Weights of a small contrastive image-text model: 3400 steps.
Rows from block 11 of the image encoder of a small contrastive image-text model, named by matrix and row number. Rows with one number belong to one neuron. Each number is 500 + 40 x the weight over its row's rms, rounded and kept within 0 to 999. All counts start at 0. Numbers have three digits each.
After each neuron's rows are labels from the 100 images, of 14976, where the neuron reaches its highest value: "peak at" is the part of the image that holds the peak. Only what is clearly more common there than usual is listed. The data: regions of photos with short descriptions (Visual Genome).
# fc1: MLP up (encoder.blocks.11.mlp.fc1.weight, 1536x384), inputs 308-383
# fc2: MLP down (encoder.blocks.11.mlp.fc2.weight, 384x1536, transposed), outputs 308-383

fc1.181:434481461561442462464447495556496463480562432566529478572529486508439543529486505538553474553427421504530440481499479492516595602545489416534490461532529508484517494458552457497508497491499483543564496557486474468466472549499522
fc2.181:552550511469497478431524510501497578483476490490450569518521475447506522532495547508530503444547506508476521481512477516505510496541442534454493529523484585447488531426524487473540536472450505525506514504539494487523484510509537
peak at: centre

fc1.86:497478466509498623453454487578465512531462482442540535496559501477506575516485482467462489533476553459450533499541527574558529542531456510540448472480495509413468500533478595479513589541494513533480518515516566475452442503460489
fc2.86:593507531516517468459576506475504513474513466478446461522448499515527436480543483507497480462483510537558468523472523476473510444496466550520442506564490583524455546584462457544487551454536477460554510499457486490497513494470514
peak at: middle right

fc1.152:511452476550522487545480473548520542436516601490518542436486462500447462584488554464491505502510606489422528527521517502530483621525516485499558458513476577547524572495482504513532504493482493453536577441500509496480537520499494
fc2.152:513392511537526504467489539428451492508527438561500525507461475563475436473477480485540538466510528536506486450485544485567479498498475508503485591536511558514456463401452555503433468553439451476465430529500508514493485545517559
peak at: centre

fc1.126:498458540431506522479508524534436511508453564592467518558525567561546523480477554558506530499428522520472426501594527541492566495454547410487527512525477495521482412479487546511492520482471512528531542531516528499473556466516456
fc2.126:466570545527521452506483544584573515457501535475487459493496452530443452495504473482520501511384540507484549587506521520443483420454461564514546547454522459497508546498491514530513449529522498476494457489532478599461470440468526
peak at: centre

fc1.662:493587532528439423511476511573453521457472507458478437464564510499558564524510498548506560501463522508499508460447493507487525513466439508482453414447586508462494546507508507504434555500512498476498558444558541479448487541474537
fc2.662:431464546438525494517523468488535485543542518443548569553495451561458487449452526508502464494518449514456555502462445461452519449470487431495542514497496491529491493580469448554491509512527519505450478515452498564560457486474476
peak at: middle left

fc1.594:491486491422507444501439488435445482482466543481483502461537523499494498530402570583574566470587512504493503427525441472488461510569577505441554517496476488523487498505507519494470514502433512577477465490453501511484511522513469
fc2.594:411529522555511528517492484626493448517484503514505502538433496476471442540472424487520513522534482479500533433513469565514501510461451478464484463488460479462442532514522512461484490482527500531500489531546455523534456459428477
peak at: middle right

fc1.50:490548462501519537526461439462515528490568494477519443520607512527478580575489466473460505596492470472434516402525481526542461518482516494491513476446562467479576464483498546491581573489462494435438582499575463500389469559514532
fc2.50:558520566429493513465508484494476518474445558522483539463488507500491394429462564546503458448509499458553527478491545468399545527519430515532424568550503476476470579536445470477493493501491453514593404536449510565558567481513464
peak at: top centre

fc1.281:601564406488501487436491491501540462538530510507439482530510506503520476470511460455507509541475534490505472483469498461545464510548512533508458544470515509494586434507483590454497507505457551549465576550509532459488474498468478
fc2.281:510461529560462426517553487517444480436520481556474539494462490518496507482559552545447475521598507545531559561477467522492455491513450535521529454520477445494443528501450525452483502556503473412572545545472527500501519525449436
peak at: bottom left; bottom centre

fc1.24:528463447499476517460481487479498500539511518545517517515445496520438538499479407492523538556476484476424551473479422456471515510481551481492483476483521473420512533496434588476511537471520497492438412520505439447530518521510467
fc2.24:507570512515495465474482433456536503545523446478499468457523524515513520497459554492520403459496534542585512496441444552519480559546541532496517486558548525511501516558519499479503434451434554494448413528534539522472502489432501
peak at: centre

fc1.18:506504528501554489517564485509541503469461513476487468515506560456486464486437574564514470496516520490585509475455509572459480590626553436536434517438481440531479479454445519551541516470551533543524526501544498480530501534548446
fc2.18:530595481486477465409494508485470529461525502549441499471558498531478472493485489522425568538452479483473460481547485423437550481415492503450514515477557462457524573514495503427467458471454519511534531451475537525554514497480530
peak at: bottom left; bottom right

fc1.355:548509472457493461491520483545507509493552541596515469541498460492510594544508456543546553486478545433488467444543450505524537476488518396500481482517552481538498585535459487521474543441527571505572488452375485513563425433557456
fc2.355:462511522497529508533526540527487577448459555515535502532552499426426524501456528432439534517446515539568546530419506542507476565540473464526518530516508565486510463518508567459421502534523483486437477506536494512482563524485559
peak at: top centre

fc1.521:450478488428568476504543529515510521515502455460530573493428561463541559538589409537585461525594486509460482411516538578558464506437461454610556511494411473527516414482504481556532492529514534468557503546515441533493469512536513
fc2.521:532457503535472500450582488527535530489526514446542516475552382485460476521505445465478508468440503491487531521501529469541513455481486573534520563447538486476508480561473545469539452520557427487517484471533516452497489553544505
peak at: centre

fc1.68:457551545486501558433391554507514489574510563499535498493519563515496491486477486525450509525458493467460499483497528460534545519503465493490507491521478469450509475495481416563442532491462535531510527490428476516528510575495569
fc2.68:522508448498464526550593411533490576410473488488460499520475436462420516448521532492549475471520508497573530554477523489539444503466455525556484476520500543411515505542522565455546427499476501514506511554525526454461517487532500
peak at: bottom left

fc1.605:573536471546530510501467486553495495510487508502498524510517459608506457461477492481500463553477531490466476511398522533469548563460516511545501524526488488478530521440407509474483499481542514587566514478550530427568465527521542
fc2.605:456542495428497490498514459513487390453499507436483457488487497540532530504510519513531511537519505517460554514515554482572545461565407491454454509503526511456485444515462571504508475502514481440489501480465485527470476484523421
peak at: bottom centre

fc1.740:454513543475525461526492504505497575575540409445509429466508537513528545517506515464462495557599526477518521533562515432490492431552526472556537487466476446502464494494468476445528473506511444445489544511480466555506523491466533
fc2.740:524523436457529510545588534528503569443514571496527562546541426449472457457443493471464521505436430510489522474526417471439476421505462473429548539443516478474516521545511485439523522466500518551488512496557481492516473491523434
peak at: centre

fc1.131:517521532470520571529495466499452473390441489477513539495506515436486427529426553495502462540539453501568471506484540500504481550530552561513486512504461580513580461538435559459497486515514517514472535433520592497549418441433463
fc2.131:536457496579556405459504435540475543565474528508423461488476479463505472486611501511525523480506503526437548524502522554563485436508446480519577563481463496484483523446493433653522484435526460486487576512483465545510533497486550
peak at: middle right

fc1.378:500598527422477490489527435513572516464402514482434481482498432464536510531481488475479507502522531483435502490496553505483491520503513484530422517552423484478504505559446433503582569455470504593469486461475461563538549460440464
fc2.378:555488517564531449538423521497472493488522469457525535504491514495502448504520502554486459539468516533510497493466523489509466510487436578493507536497457481554487513556516513515554528499523472470524538537477574510446458533518474
peak at: middle left

fc1.466:471473501487504544448515483469493483478484512546499456445466542499502477525509546548507390514571491505529525544593562506482521496521551527493499453491485431462505483475435533534524495480583455491549514569554462499493514488534428
fc2.466:529479474514492505499480457566555427520498498429498523497528450520525488587541515416455558503483479441438466508572463498534538451476498477525530518536522539477513493436519433528531499583472506447492573464517461508440526503449451
peak at: bottom centre

fc1.751:467501529524505484534526445428542488456527486476507494492495439465505416531529470516470539538505541502581448470530465460465440512426467463514513386477524519469540518538467508509519593460545548496524483501496493503528540458481459
fc2.751:493472496525538457444481496456496536552429507415568520513600541487478509483458512533509511501512496520487523559476517568549436454512486506484442481462526521462526483464479473424475501483510418461457513481516455569470468534459543
peak at: middle left

fc1.372:542526490497529466562502528547554481433456504496509533517436501544474498457512497435522478501491536549529457556455465457493482468483535456552454447482519487487480483552523425495521535452480529510507477546469495496479542554556536
fc2.372:509480518433546502491569467467518484469480553552395417470577453455521483466489534472516528511508458461534548522552507476459471496535535470533537492456469493463527493471469570483480460522446538509415591480494470549542464500476537
peak at: top centre; top left

fc1.367:534521541497525558420497553579487529385462511420428478485587482498501496492493531465523485504582513521502488507566487492470517476486555480542515512497570563571459433517438554560440459554501472432486463543437494521528440479470460
fc2.367:555554502484440430424468430466484547518524523478521463507584496491489413465519591497489498518546499507479493588524510490472540504552480499522520442502440506442488529531547510471468505515458521482526515448590480512533499552512519
peak at: bottom centre

fc1.273:536473477538469477492518490500523472490554520525468523506521575470609430424382427546552499519470486465542537550477504463463498502522483535530505483484507431463442517541533536438477489539519546467555478541499565499555546432441518
fc2.273:467562478533512470456431542518521506499446475451561493535485437553497451553474564580438461481446501536495493480454517529536531483497491486472512530461502501501532477496475478483529462461490452444551476450526478460436480520477408
peak at: bottom centre; bottom left

fc1.191:467541506561466484467504445428509500489500439509519438553532529524496492464477457488523528503420418528539485561487519444512528429512524529514450533509551530492478535506548505513473503494492429506520490475497459597467591493489550
fc2.191:574560508487543560507575571504505504545537509428487513484430507480505562513488529540466479509452524459417508393469497511516513579534415514425492502526440499490509509533517437465505473567495530466482479501581499459540494564462484
peak at: middle left

fc1.556:550523536522545562396553504514499513560460532535475450500511488522452480547521554555486537501567459516560445461441547445528500510529514569589539536427483473548478490572571501484520472494496435539489519461486502492532459548524527
fc2.556:483495454543461519507476525549443522528562497490480490487539533487523543407453503428483475492435578451450513520530473532541482488499492455473454521465490497506446462451419512491524500446444498503507496475556531477507536496505526
peak at: bottom left

fc1.409:449497473490476470522473489531543567543451545497579457509473552491516531520496501526475519493503533436562524444546514439475439459490463423499446507536498555429445480505441481437479534518501475476594545546445476447499503476434568
fc2.409:562517514496504506483555530503414480465534490518425490534539530508509489516477530457528470493480491495494490513515448518498522542553458463519494541434436431480551478513526538526494500534488489515457499497503601489421507388598515
peak at: bottom left; bottom right

fc1.704:504435534529496444496485547452522480449511470519445482458493567504493537551477486468504481509482559489567488553510492483517498512556483526525445423557541539442566445534423450501483457484490495503523514589508514514538515517550491
fc2.704:438483463518480508461512510472435547563527503523466523482451535468478513521512461514480497488515516540524550462536489557527541486493533500476488467557451583513456500542513478495487367522523496490450461446488535532569534428452506
peak at: bottom centre

fc1.694:478468525443489483507482492552530504482539513523536506486475602510548512458464474480474545497524524528520508519466494517506459487478490512503519506543535543462467537483544586490575540564439601456543464503530473445477425591507533
fc2.694:517532531531523545448482493539503510496566422505540510558495454476483453505485529540455455472543503473461518417486501550529473521435494513512573522499491481493530446475498524453450451510554504445473491496459577547478511428522534
peak at: centre

fc1.369:508408574431482526498462563524544490450526476542470545459536464446475498542538506501450498576500465488541440484500488504451485466525564541487481561521512442508483495454545487566537452495514458527486487571446471529486480512588471
fc2.369:545534422445499479531478441458576483497445537490566567532473522470504455488518404521480482487499459528493471493448483444543494528406484566531572528522543456497494538561476535486502486533499543494479481457548574497497525497533540
peak at: centre

fc1.437:530498478566497482541571434455489443478474468528505503464445497494583469497502551551506495500484478498473484533481557554416449505517585455545465561446495513504492511480457483484526470448533546439527462523564442479498510465457511
fc2.437:502537540384525532431440456531539487490489555484506557482509534548491489556425523390506529448553531506493555475572471545540492506500526481487517544502503527523486500482513491477447428468538497507417560485535575521486550530524518
peak at: bottom centre

fc1.47:529570472436555501440502540558506506538543573387472518540519490456583571478537559543565503464436496532569477513440478470470508481469540497489441523483515531474507528510505523489563518482548510498556480493475480507486566546493528
fc2.47:597504468509505594543533512520476532514421520507472516562485487551525488504474496486486508508582445490482532547531521494497536493499378532500489492483542580499535500532494476479452538428483464465453534471527459496483462471554456
peak at: top left

fc1.64:410475481514507467500526516475487509512489498522437506561473445490540444458492574580528443518521485518511475543473576486496490528506501533476503433526545379502531444520508564556620632458497606558498551480463496547516483515525530
fc2.64:493555559507514453509485536482441530553543509577568525455441534422502535569544475470484494457503500512502519568504604466555461490463468469475447526543587565487519484515535576435500482536527494436532549436545521477488538479522459
peak at: middle right

fc1.419:483506549489545475526452554525465483507466533546507474545552537570494496552497487514500477427527516554572540452544462569509518514545477403485511492511476507516476519498522474461469434569450589494432482482482560523502524501549505
fc2.419:511464494535469514550551484521539461445503567500546562516440481461534545460516504505509492509462475531466459541477588466548453493419481438519547509501480519515477442498515506468514541455501444543494484498524515478498476485433533
peak at: top centre

fc1.460:516459377483529508517479480415602528491424488443525486490448473511540483489526512486490478520538471497482571439443475540538468545488576517443543446554477536624442547521450548505488531500462537543520509522528500522453554472593560
fc2.460:550509501472439472514475484559362528513498509497495483530592501468484453566504508545501534408468543553494473452540438525424454530451429479536502489462483538470499485489447500536523482535479487508477474501452472547471526550453500
peak at: middle right; middle left

fc1.653:498542535504510421486444518523481457520441455463517500431509426513464486550481472536514416503521460459516535527516613512518403508490545529477521512512470477503523538574533506505449555484494539444483488507457564526523546461423441
fc2.653:530482546507546533463503515500502505507506460511514466591452490471516533512420553470457503549469531550463495495456459471511500601521513455484464534497528588481492460569448485474549505431464401584510552499494460468574500525561480
peak at: bottom centre

fc1.590:484554475504511532459503457543470548478460553497451488551493498469490476457469504493503487533488454527512480540543506504498500495553458472470547440469571417483584423494458501522513504422477489498516489497521524571512544470423509
fc2.590:479462506473548475481488515530502490582431485426488522487596427585509453517526472484506511505458465440581555420498529487526412414484415527473496494573492570497480494531535470484467504505472540463444488416490507549449448518511601
peak at: top left; top right

fc1.270:488469495533460481567525531547469441519563504492464476488518540483489550521534500490491539493505570486476534479582463560553470480499525479564471480501421510541533561447477475515494493528556569478542517472493521504518521442452514
fc2.270:536491516490481525511512543460504494457468520441509548458519504572442543494479415508495512418515530481481497463431537545502475486450505525551480477433568468574475437535496461469453527462426445527436476520502502431497501538523485
peak at: centre

fc1.326:545472467487474508517516518529460478528492533515536532519503484459488486468488427524448505531469513488512532513520506448537456422515535561512462492507506549441500484581537505488456466516472476509479418514570489539549536414559449
fc2.326:457426466470474533470538537517501488464548550572533432516533445561523514480530524534493545480455544393504448418487494439572522535482458484406534536498441492482467537500470496514440460541452492484569546538461455491512504498519572
peak at: middle right

fc1.649:490457521506567551472470492401556471519473580486534484464431490488437455440523577592459469563510525425498443514522465486480478524536529553528527476528525426559507502517574524569450533446436471498478468434409466493445553537514467
fc2.649:518440466522491496522531509583522516523490503537550548582481465527528510503562461467501505443458472491519429486432515464512479514445542452513466489488484533455552478515657492483466467480603528488494501477502447398405521486536504
peak at: centre

fc1.749:535510497496514525514451482484521517491510488467538486509502481575475576465498563465518518519492559484544614550527507563482553491428488536470449545450503466446508469479423536486515594457572459497556532569548524475483509547501395
fc2.749:527522487462532479474559480497519452485482518561447421447489563463524442509537539568436440526504476511495483502512514538491502501475525509534513532485444495471462550456545494531561546512496539376484498492509417450514475514563522
peak at: middle left

fc1.53:485532547431537534513492462496468489494484478486462429504558511484524441542508471513573426532524491492551565509464535550525501505482447490471471521493481551476541493561594493493481490465461463514446514538436524538543437525520571
fc2.53:566560474490515454549455470500540501537521516464489449508509552478526468495496589488467518494468506519511472545492508389488534519566460540446423524593505498508470482455454467533537536524577503497526508485568488494473523468503470
peak at: middle left

fc1.206:661503478488541505471476485527444496531609474452461516538484545600498513538521529491546522445483437431500530508535546544502517488491478480544529440542501572435533459542537539430484508504459569497526549447532427567536428422536502
fc2.206:446503442470475514543544446498549545549519558501510527508509470501489451390500458507492488505513583547534532534536521443511522431583489533489522535457538460522564530532382473481507524523543504480513456490491481453482487520493588
peak at: middle right

fc1.71:601489473565484514506540508434510469507556438476569482528515512513493560514447408445497458531482491517523490539511425515605440475441439515511499502439495497523457572517463462466492474461436487514486492492435428509549533492509461
fc2.71:469566484423527447391481531536478547460526508546473508500485401518486435434467457512477554463496510521540555434505536502550540490483503525496491497534454528487480481546548529452483554566553538443487548502494509571488466502421529
peak at: middle right

fc1.461:459495486516564499468546489413540503528469469507462545492483478541485580507458480497472478429429520505536473526427428494552469509441524516435420548444541481480514536469531514479563524419434483589522532427454502502530453381480521
fc2.461:528523494463502592471475489521450546564480445445488521595513523496494419438514525496453489528591487539511499477563499543464546498489483523587549457526487517492521468537458438527469423544554491419499504533506512550467505630493515
peak at: top centre

fc1.535:547506447529468455494475511495497561566477488466451450491494417536487433505556487417512507523461508458458527479486459469524530521534555562523469483552473539464500433478528438468518455423525484410492554505545562466537459496474496
fc2.535:481492583513514391429569497470521532532594505527551487467461558433486520446472557475470515501463471518546495581483507484397527406524415507497485533497514500504490446536472562549515497586488616557511545433510414463481496485490497
peak at: bottom left; middle left

fc1.422:497539493487547537513492467499515510534456443560463492547446500542478468515438513476483528493542448570537495539525491512525502458502486471539479482484493483448508514522451413463523579475545493478486521496510510533446495396472469
fc2.422:528395517512455497484446517480532504416543470480552484516506425505515458459556503470515417521509526453459479469501484469465440477480514561441442530486497518462491511469562515537485489543442517457481500536500517556405459507510560
peak at: top centre

fc1.518:514465472468487485520507536490521557520506491585555475541519487508546487530483447495484521585518512515544498481465573482502446439523466486424508463477477457466476521553540539509509487508543431484485507475522502517496529466482586
fc2.518:470490490554520481490577515459530493491514500476509524513542443461455508546447478531440533392491405471436479463515535496529518501507490517503489525414491506437458508501488486511553557515505568511548437502552558573486485565513472
peak at: middle right

fc1.27:514530509473464532427463472518437498513555532433448534487463595432504474552463470454458501497611489484581449539512522480510527467451483475433474531522481516505530510527426489499482497458497537485546465517441514530499458483442505
fc2.27:487536534476430507498450557534450557509521432524453475480486370565522440472427541549498504462465510552505533424474514523566446477565439498464423448460513548511499493540520542478479556480455468459494459444468518509474560464507517
peak at: middle right; bottom right

fc1.37:508550422525551502471491537448476487504493496459554423484537476527485451548575472507606484568520477454521491543489530498521464538525483443417470555474500487436472566490520476458508508496589410466515412508555522542480467501530521
fc2.37:468429520516490488513408431485528531512468487544477540562531504556493467528481436490445495430526530525531557446454489492485518530524494506568558524500519493553413515536475440486509501527447608539515578499511503478511529484478483
peak at: middle left

fc1.282:508447475492480459409570437555519494518496514475553495449496506438535460487472527557506465511527514483538516443478520539526478455492574438547429459526506502493446462556458497495565424452522485508457520456480522452543432457515483
fc2.282:511542548499511541551523548492489476439443443531489492501508509552560533519473527502460515542513503420475468495475533514490518498527426496521476559488476477460506582454416458536435524433460481496569457609556502544494524451439501
peak at: top centre

fc1.48:466563509482530459569468468455477541544542500467565520566512453496543493475495474447503435505486492466510467513499485491592490485480469527539510434456438506514563492448508520499506442504531541475566482462465488509447506502483446
fc2.48:516418522538472512444486602553488555528502515509559534490495583483453486536468545525467552547506500485504541470503529511529480520514506475488414518474555470523513490411485445510531451483571420455451458500559478533455463475483494
peak at: centre

fc1.380:492491560537564505517565512576517478514476490448484409486491520489448526448568415496535550456496506552531509561553488489502442477491442497449544437479517510474433466490473424485532522465481501509513507519556455452511488495542485
fc2.380:511515432512526576511487499499442486483511571504434499472547507510461505501509550496481528447515519487537494499517529438456552454459528463535484543512509508457601551507481472515440487481458463479486558471469514507509506567493513
peak at: top centre

fc1.482:583496463526477549453570469508509515538516604520472523502458525581464510428525483470574473424456518437491538491528515458498416486430425572538450468484504487497437488513473461448523483441468495434513456474527501408497535443531492
fc2.482:470422549482491466491452460492489513461548412471512503503460512475582477395466498464451474581541498605500477485478481517545554548530517466473560525460500464432507507555475501451480520462489494489580529512443505540475483522466508
peak at: bottom left

fc1.651:498568510455481508462497498472503497507466435513498496490521461530468518494493505540482470462485457480500473481434461483489537487548495526593520485525482563517503531453528559452396529480465466445543532508431511558473532450539504
fc2.651:601479433496564537448513466467521460493522525472391563526467502476623454475511498443502432495464488508513568526551548515459520519490403464436441402524478449520545470525440491545573466522460475465484578513504466508471523473495541
peak at: middle left; top left

fc1.101:619453530527492522530537511527488476479505503478529509508461475520506472453405526468525548472427467443533497514490519495485474561555599539450526526479426476562475483504481512561469494442445471478498408469465513562519545539518505
fc2.101:484548452451513494511494492469612484560504509513544549517540537511442550495553463502425491564540540561523424493559446517510482523481517535551485469465496546487476518554503546544519547474489503503499562492530501501532490480393541
peak at: middle left; middle right

fc1.290:535495479466474467441492422490536442502445540567450516496493573484504526424476490539454505541519564522516487540568494460521518463569525538547542489444510580487488448512538513455515438458464532508515509443484574487532494478521517
fc2.290:486488518541543426512615502503514536456593440440529480489542482512500525590493489507456527477525466497469526421467480533521487496542459505557502461516449450502528500478482455521531504499555436484505551521519496526487511527522510
peak at: bottom left; bottom right

fc1.305:554564552497480520543488494569484506488615476436532461559524502517550472456428519463516472432444559575517392464451492473510445481547371516486513468515530496471464519587496475510522533486558469486477473471505519472487511457524525
fc2.305:531499594485481433441516514484497538550442480464444527540452492508468533490547506573536480482477525437504543586517518482491495513448512460540367540458462532507491418503474500514475500432512527519496478490483445488559539514468535
peak at: bottom left

fc1.89:490479444468434490548484485531460558506450490470476477503460477536493529507559506464434493499517497522492410507543449499518499515585521522538489476452531463577449456443455458471479502465485486440542557459500556489541470547510500
fc2.89:509490509567469525388488512451535478454496468483546544502526438479422514438476465538481470507545447536473529546474557448547466440408489516443488530433513471449552522510565519491514476518475501583569492473502552479500451433457454
peak at: bottom centre

fc1.717:455521491420485548542502442469493412549587514465516514523554528502512473441489555448483528449416596498515450458515483572478543477484522523458500442495499475443513502500466473561464493511442547467508509479481482460574477492455430
fc2.717:551534519575519503472547545517503550393523428544503573553453413535475471527501403500441465525489575490443527549536578473524487542542508521603489518479427427597527488569515528473475483492500443459521450570520536494458530455515477
peak at: centre

fc1.371:512476503517448500537438497528456509543515441497536427526501478553490546521482503455469521536562525543477519559500451462510532540522445516515576584544484525464435498553499525543474571489453483489538532499500442421438512510512489
fc2.371:468495578475481430455562563518499501506524564537477550530584510561507508527525465541492523469473450486526502473453522522502552440540455506399492538451516440577540472487563488460497538476506511481465508444492578482506539506483434
peak at: centre

fc1.303:559579493518454431520552425463429493500489531493533471511423492453505572495564440458504525500426483553544499501445533389533491545502424459542554523503493576508540490515526459474547505592486499466497460511498559443509514547512571
fc2.303:570503502556625621450555494489576484479529534490446523439503532522504449547479549469514467543501555516440483529549448506491515480554442520500487430582476482521485477501500492540469549463529483466466461539530427529472477494513529
peak at: top centre; top right

fc1.184:463460456516467428528462542480488571492448481523488451487504535543526517494508413403461523442508541514505549567546457495512460486451568492446527494538510461513473466496526535468516530464496508518533524442477482493469534485553475
fc2.184:528483503541496453534507509539463471522504484453456549463537462421460495561523549575510551519520422499464460557441464522537458524531513553444493487478425458501531530496499489532479495499498569495450573511454501562495530430379554
peak at: middle left

fc1.479:473518538455438559504491459409556538570396535491570467461520491520550511460536482525517488499513560556513583468497508538450445482486533555498510497529509477455506419456543474450505499541485497562482463480479454468435471541536484
fc2.479:554513464515497476394483462522542511516509548445538534425519553497490511538511504517492540564447475469433530513455508502496528554476549403499451511514520525464558467459511477512469507487467580445448469537545485542497483430579447
peak at: bottom centre

fc1.406:508443529494448508462542498514504490482512520499577474423431455487484603433481479458490498478526495473528464516470436473417503505477545488535516501503471434511487458517449459514516526402500482517499508503443469514568593477426484
fc2.406:503516505511464569478479547559541492606493563518555474524456504457454532457553546456602478534520486471496527438510444513549448487479525541455464434551482563522518503486464491380514482419542563530518513494513485550557513497550473
peak at: top centre

fc1.478:469476537509541492468502460462516490450500491499517540550464445503561497566595530545512543526465510498531500523520516398499488510537489509511448476516479548467584466503473525488439508439488533500449550480496513466509495438464481
fc2.478:491565540492507484517526497463485473559467502440484454508524486442491569503380514532478459509498493513562555476480455530543419480539532467466591512503482504442513530534529535494541478490568451492510413543540510566488487497488489
peak at: middle left

fc1.256:507573495468556550436497585564511536464428500535541384493550484512505507503486470474525431546529533407486428505506485543531516462489448491449514551519488461531500485487476513515515623547495484507525444440456490515536497443433411
fc2.256:492535498465401493533473452504485553548518424527443546472511506558483476528480502565498488486534476552515504416447474475500446552514516542604512506529495526409473510527560545523424427491491519472495521562555466539498453495485581
peak at: middle right

fc1.199:502562536516456523498501484450430489424522535476471504517543528482494445538532489468426528507526536518491552500499487536460509504471480450501443474403470515555581463558511491528450606576500515578524506408445485454462452462532436
fc2.199:528466492524449570548531489527498513528474487515409524566555487520490510407508525496493485479588543463534425483434558565475481539437546478486575498579592499523497484483516462450519425481487497522495606496483456567557448488435535
peak at: bottom centre

fc1.541:511553529490510445510491491468498505494447447484494516542485550465528479480470456540511515510455516559434533487491479553484446485545443519502576501564513518544424458497355517491531488531456534575575528453415466511465422531493490
fc2.541:521423551512497550485543523520531589547488473465455532472494449462523456512486486488508486539563491521451491534447508499482507526518541470487533543527463501507492537400572512539582458514535506424467496454583477471492508456535578
peak at: bottom centre

fc1.135:463538519550504527476475484511482468580535533486450442473567434523455567510461507451486480495473403476455484511602457489446522574495459533512443487536542468473494487479514538578574462504542518444557497506532531514498461492480481
fc2.135:426445513493544426518528476466496525550463527555476629459484542503475526513515521553489540518450583530448495512505517459491491534495505449458455498466496434464463484513496459531443544490535476517443538540547565547505507558543520
peak at: centre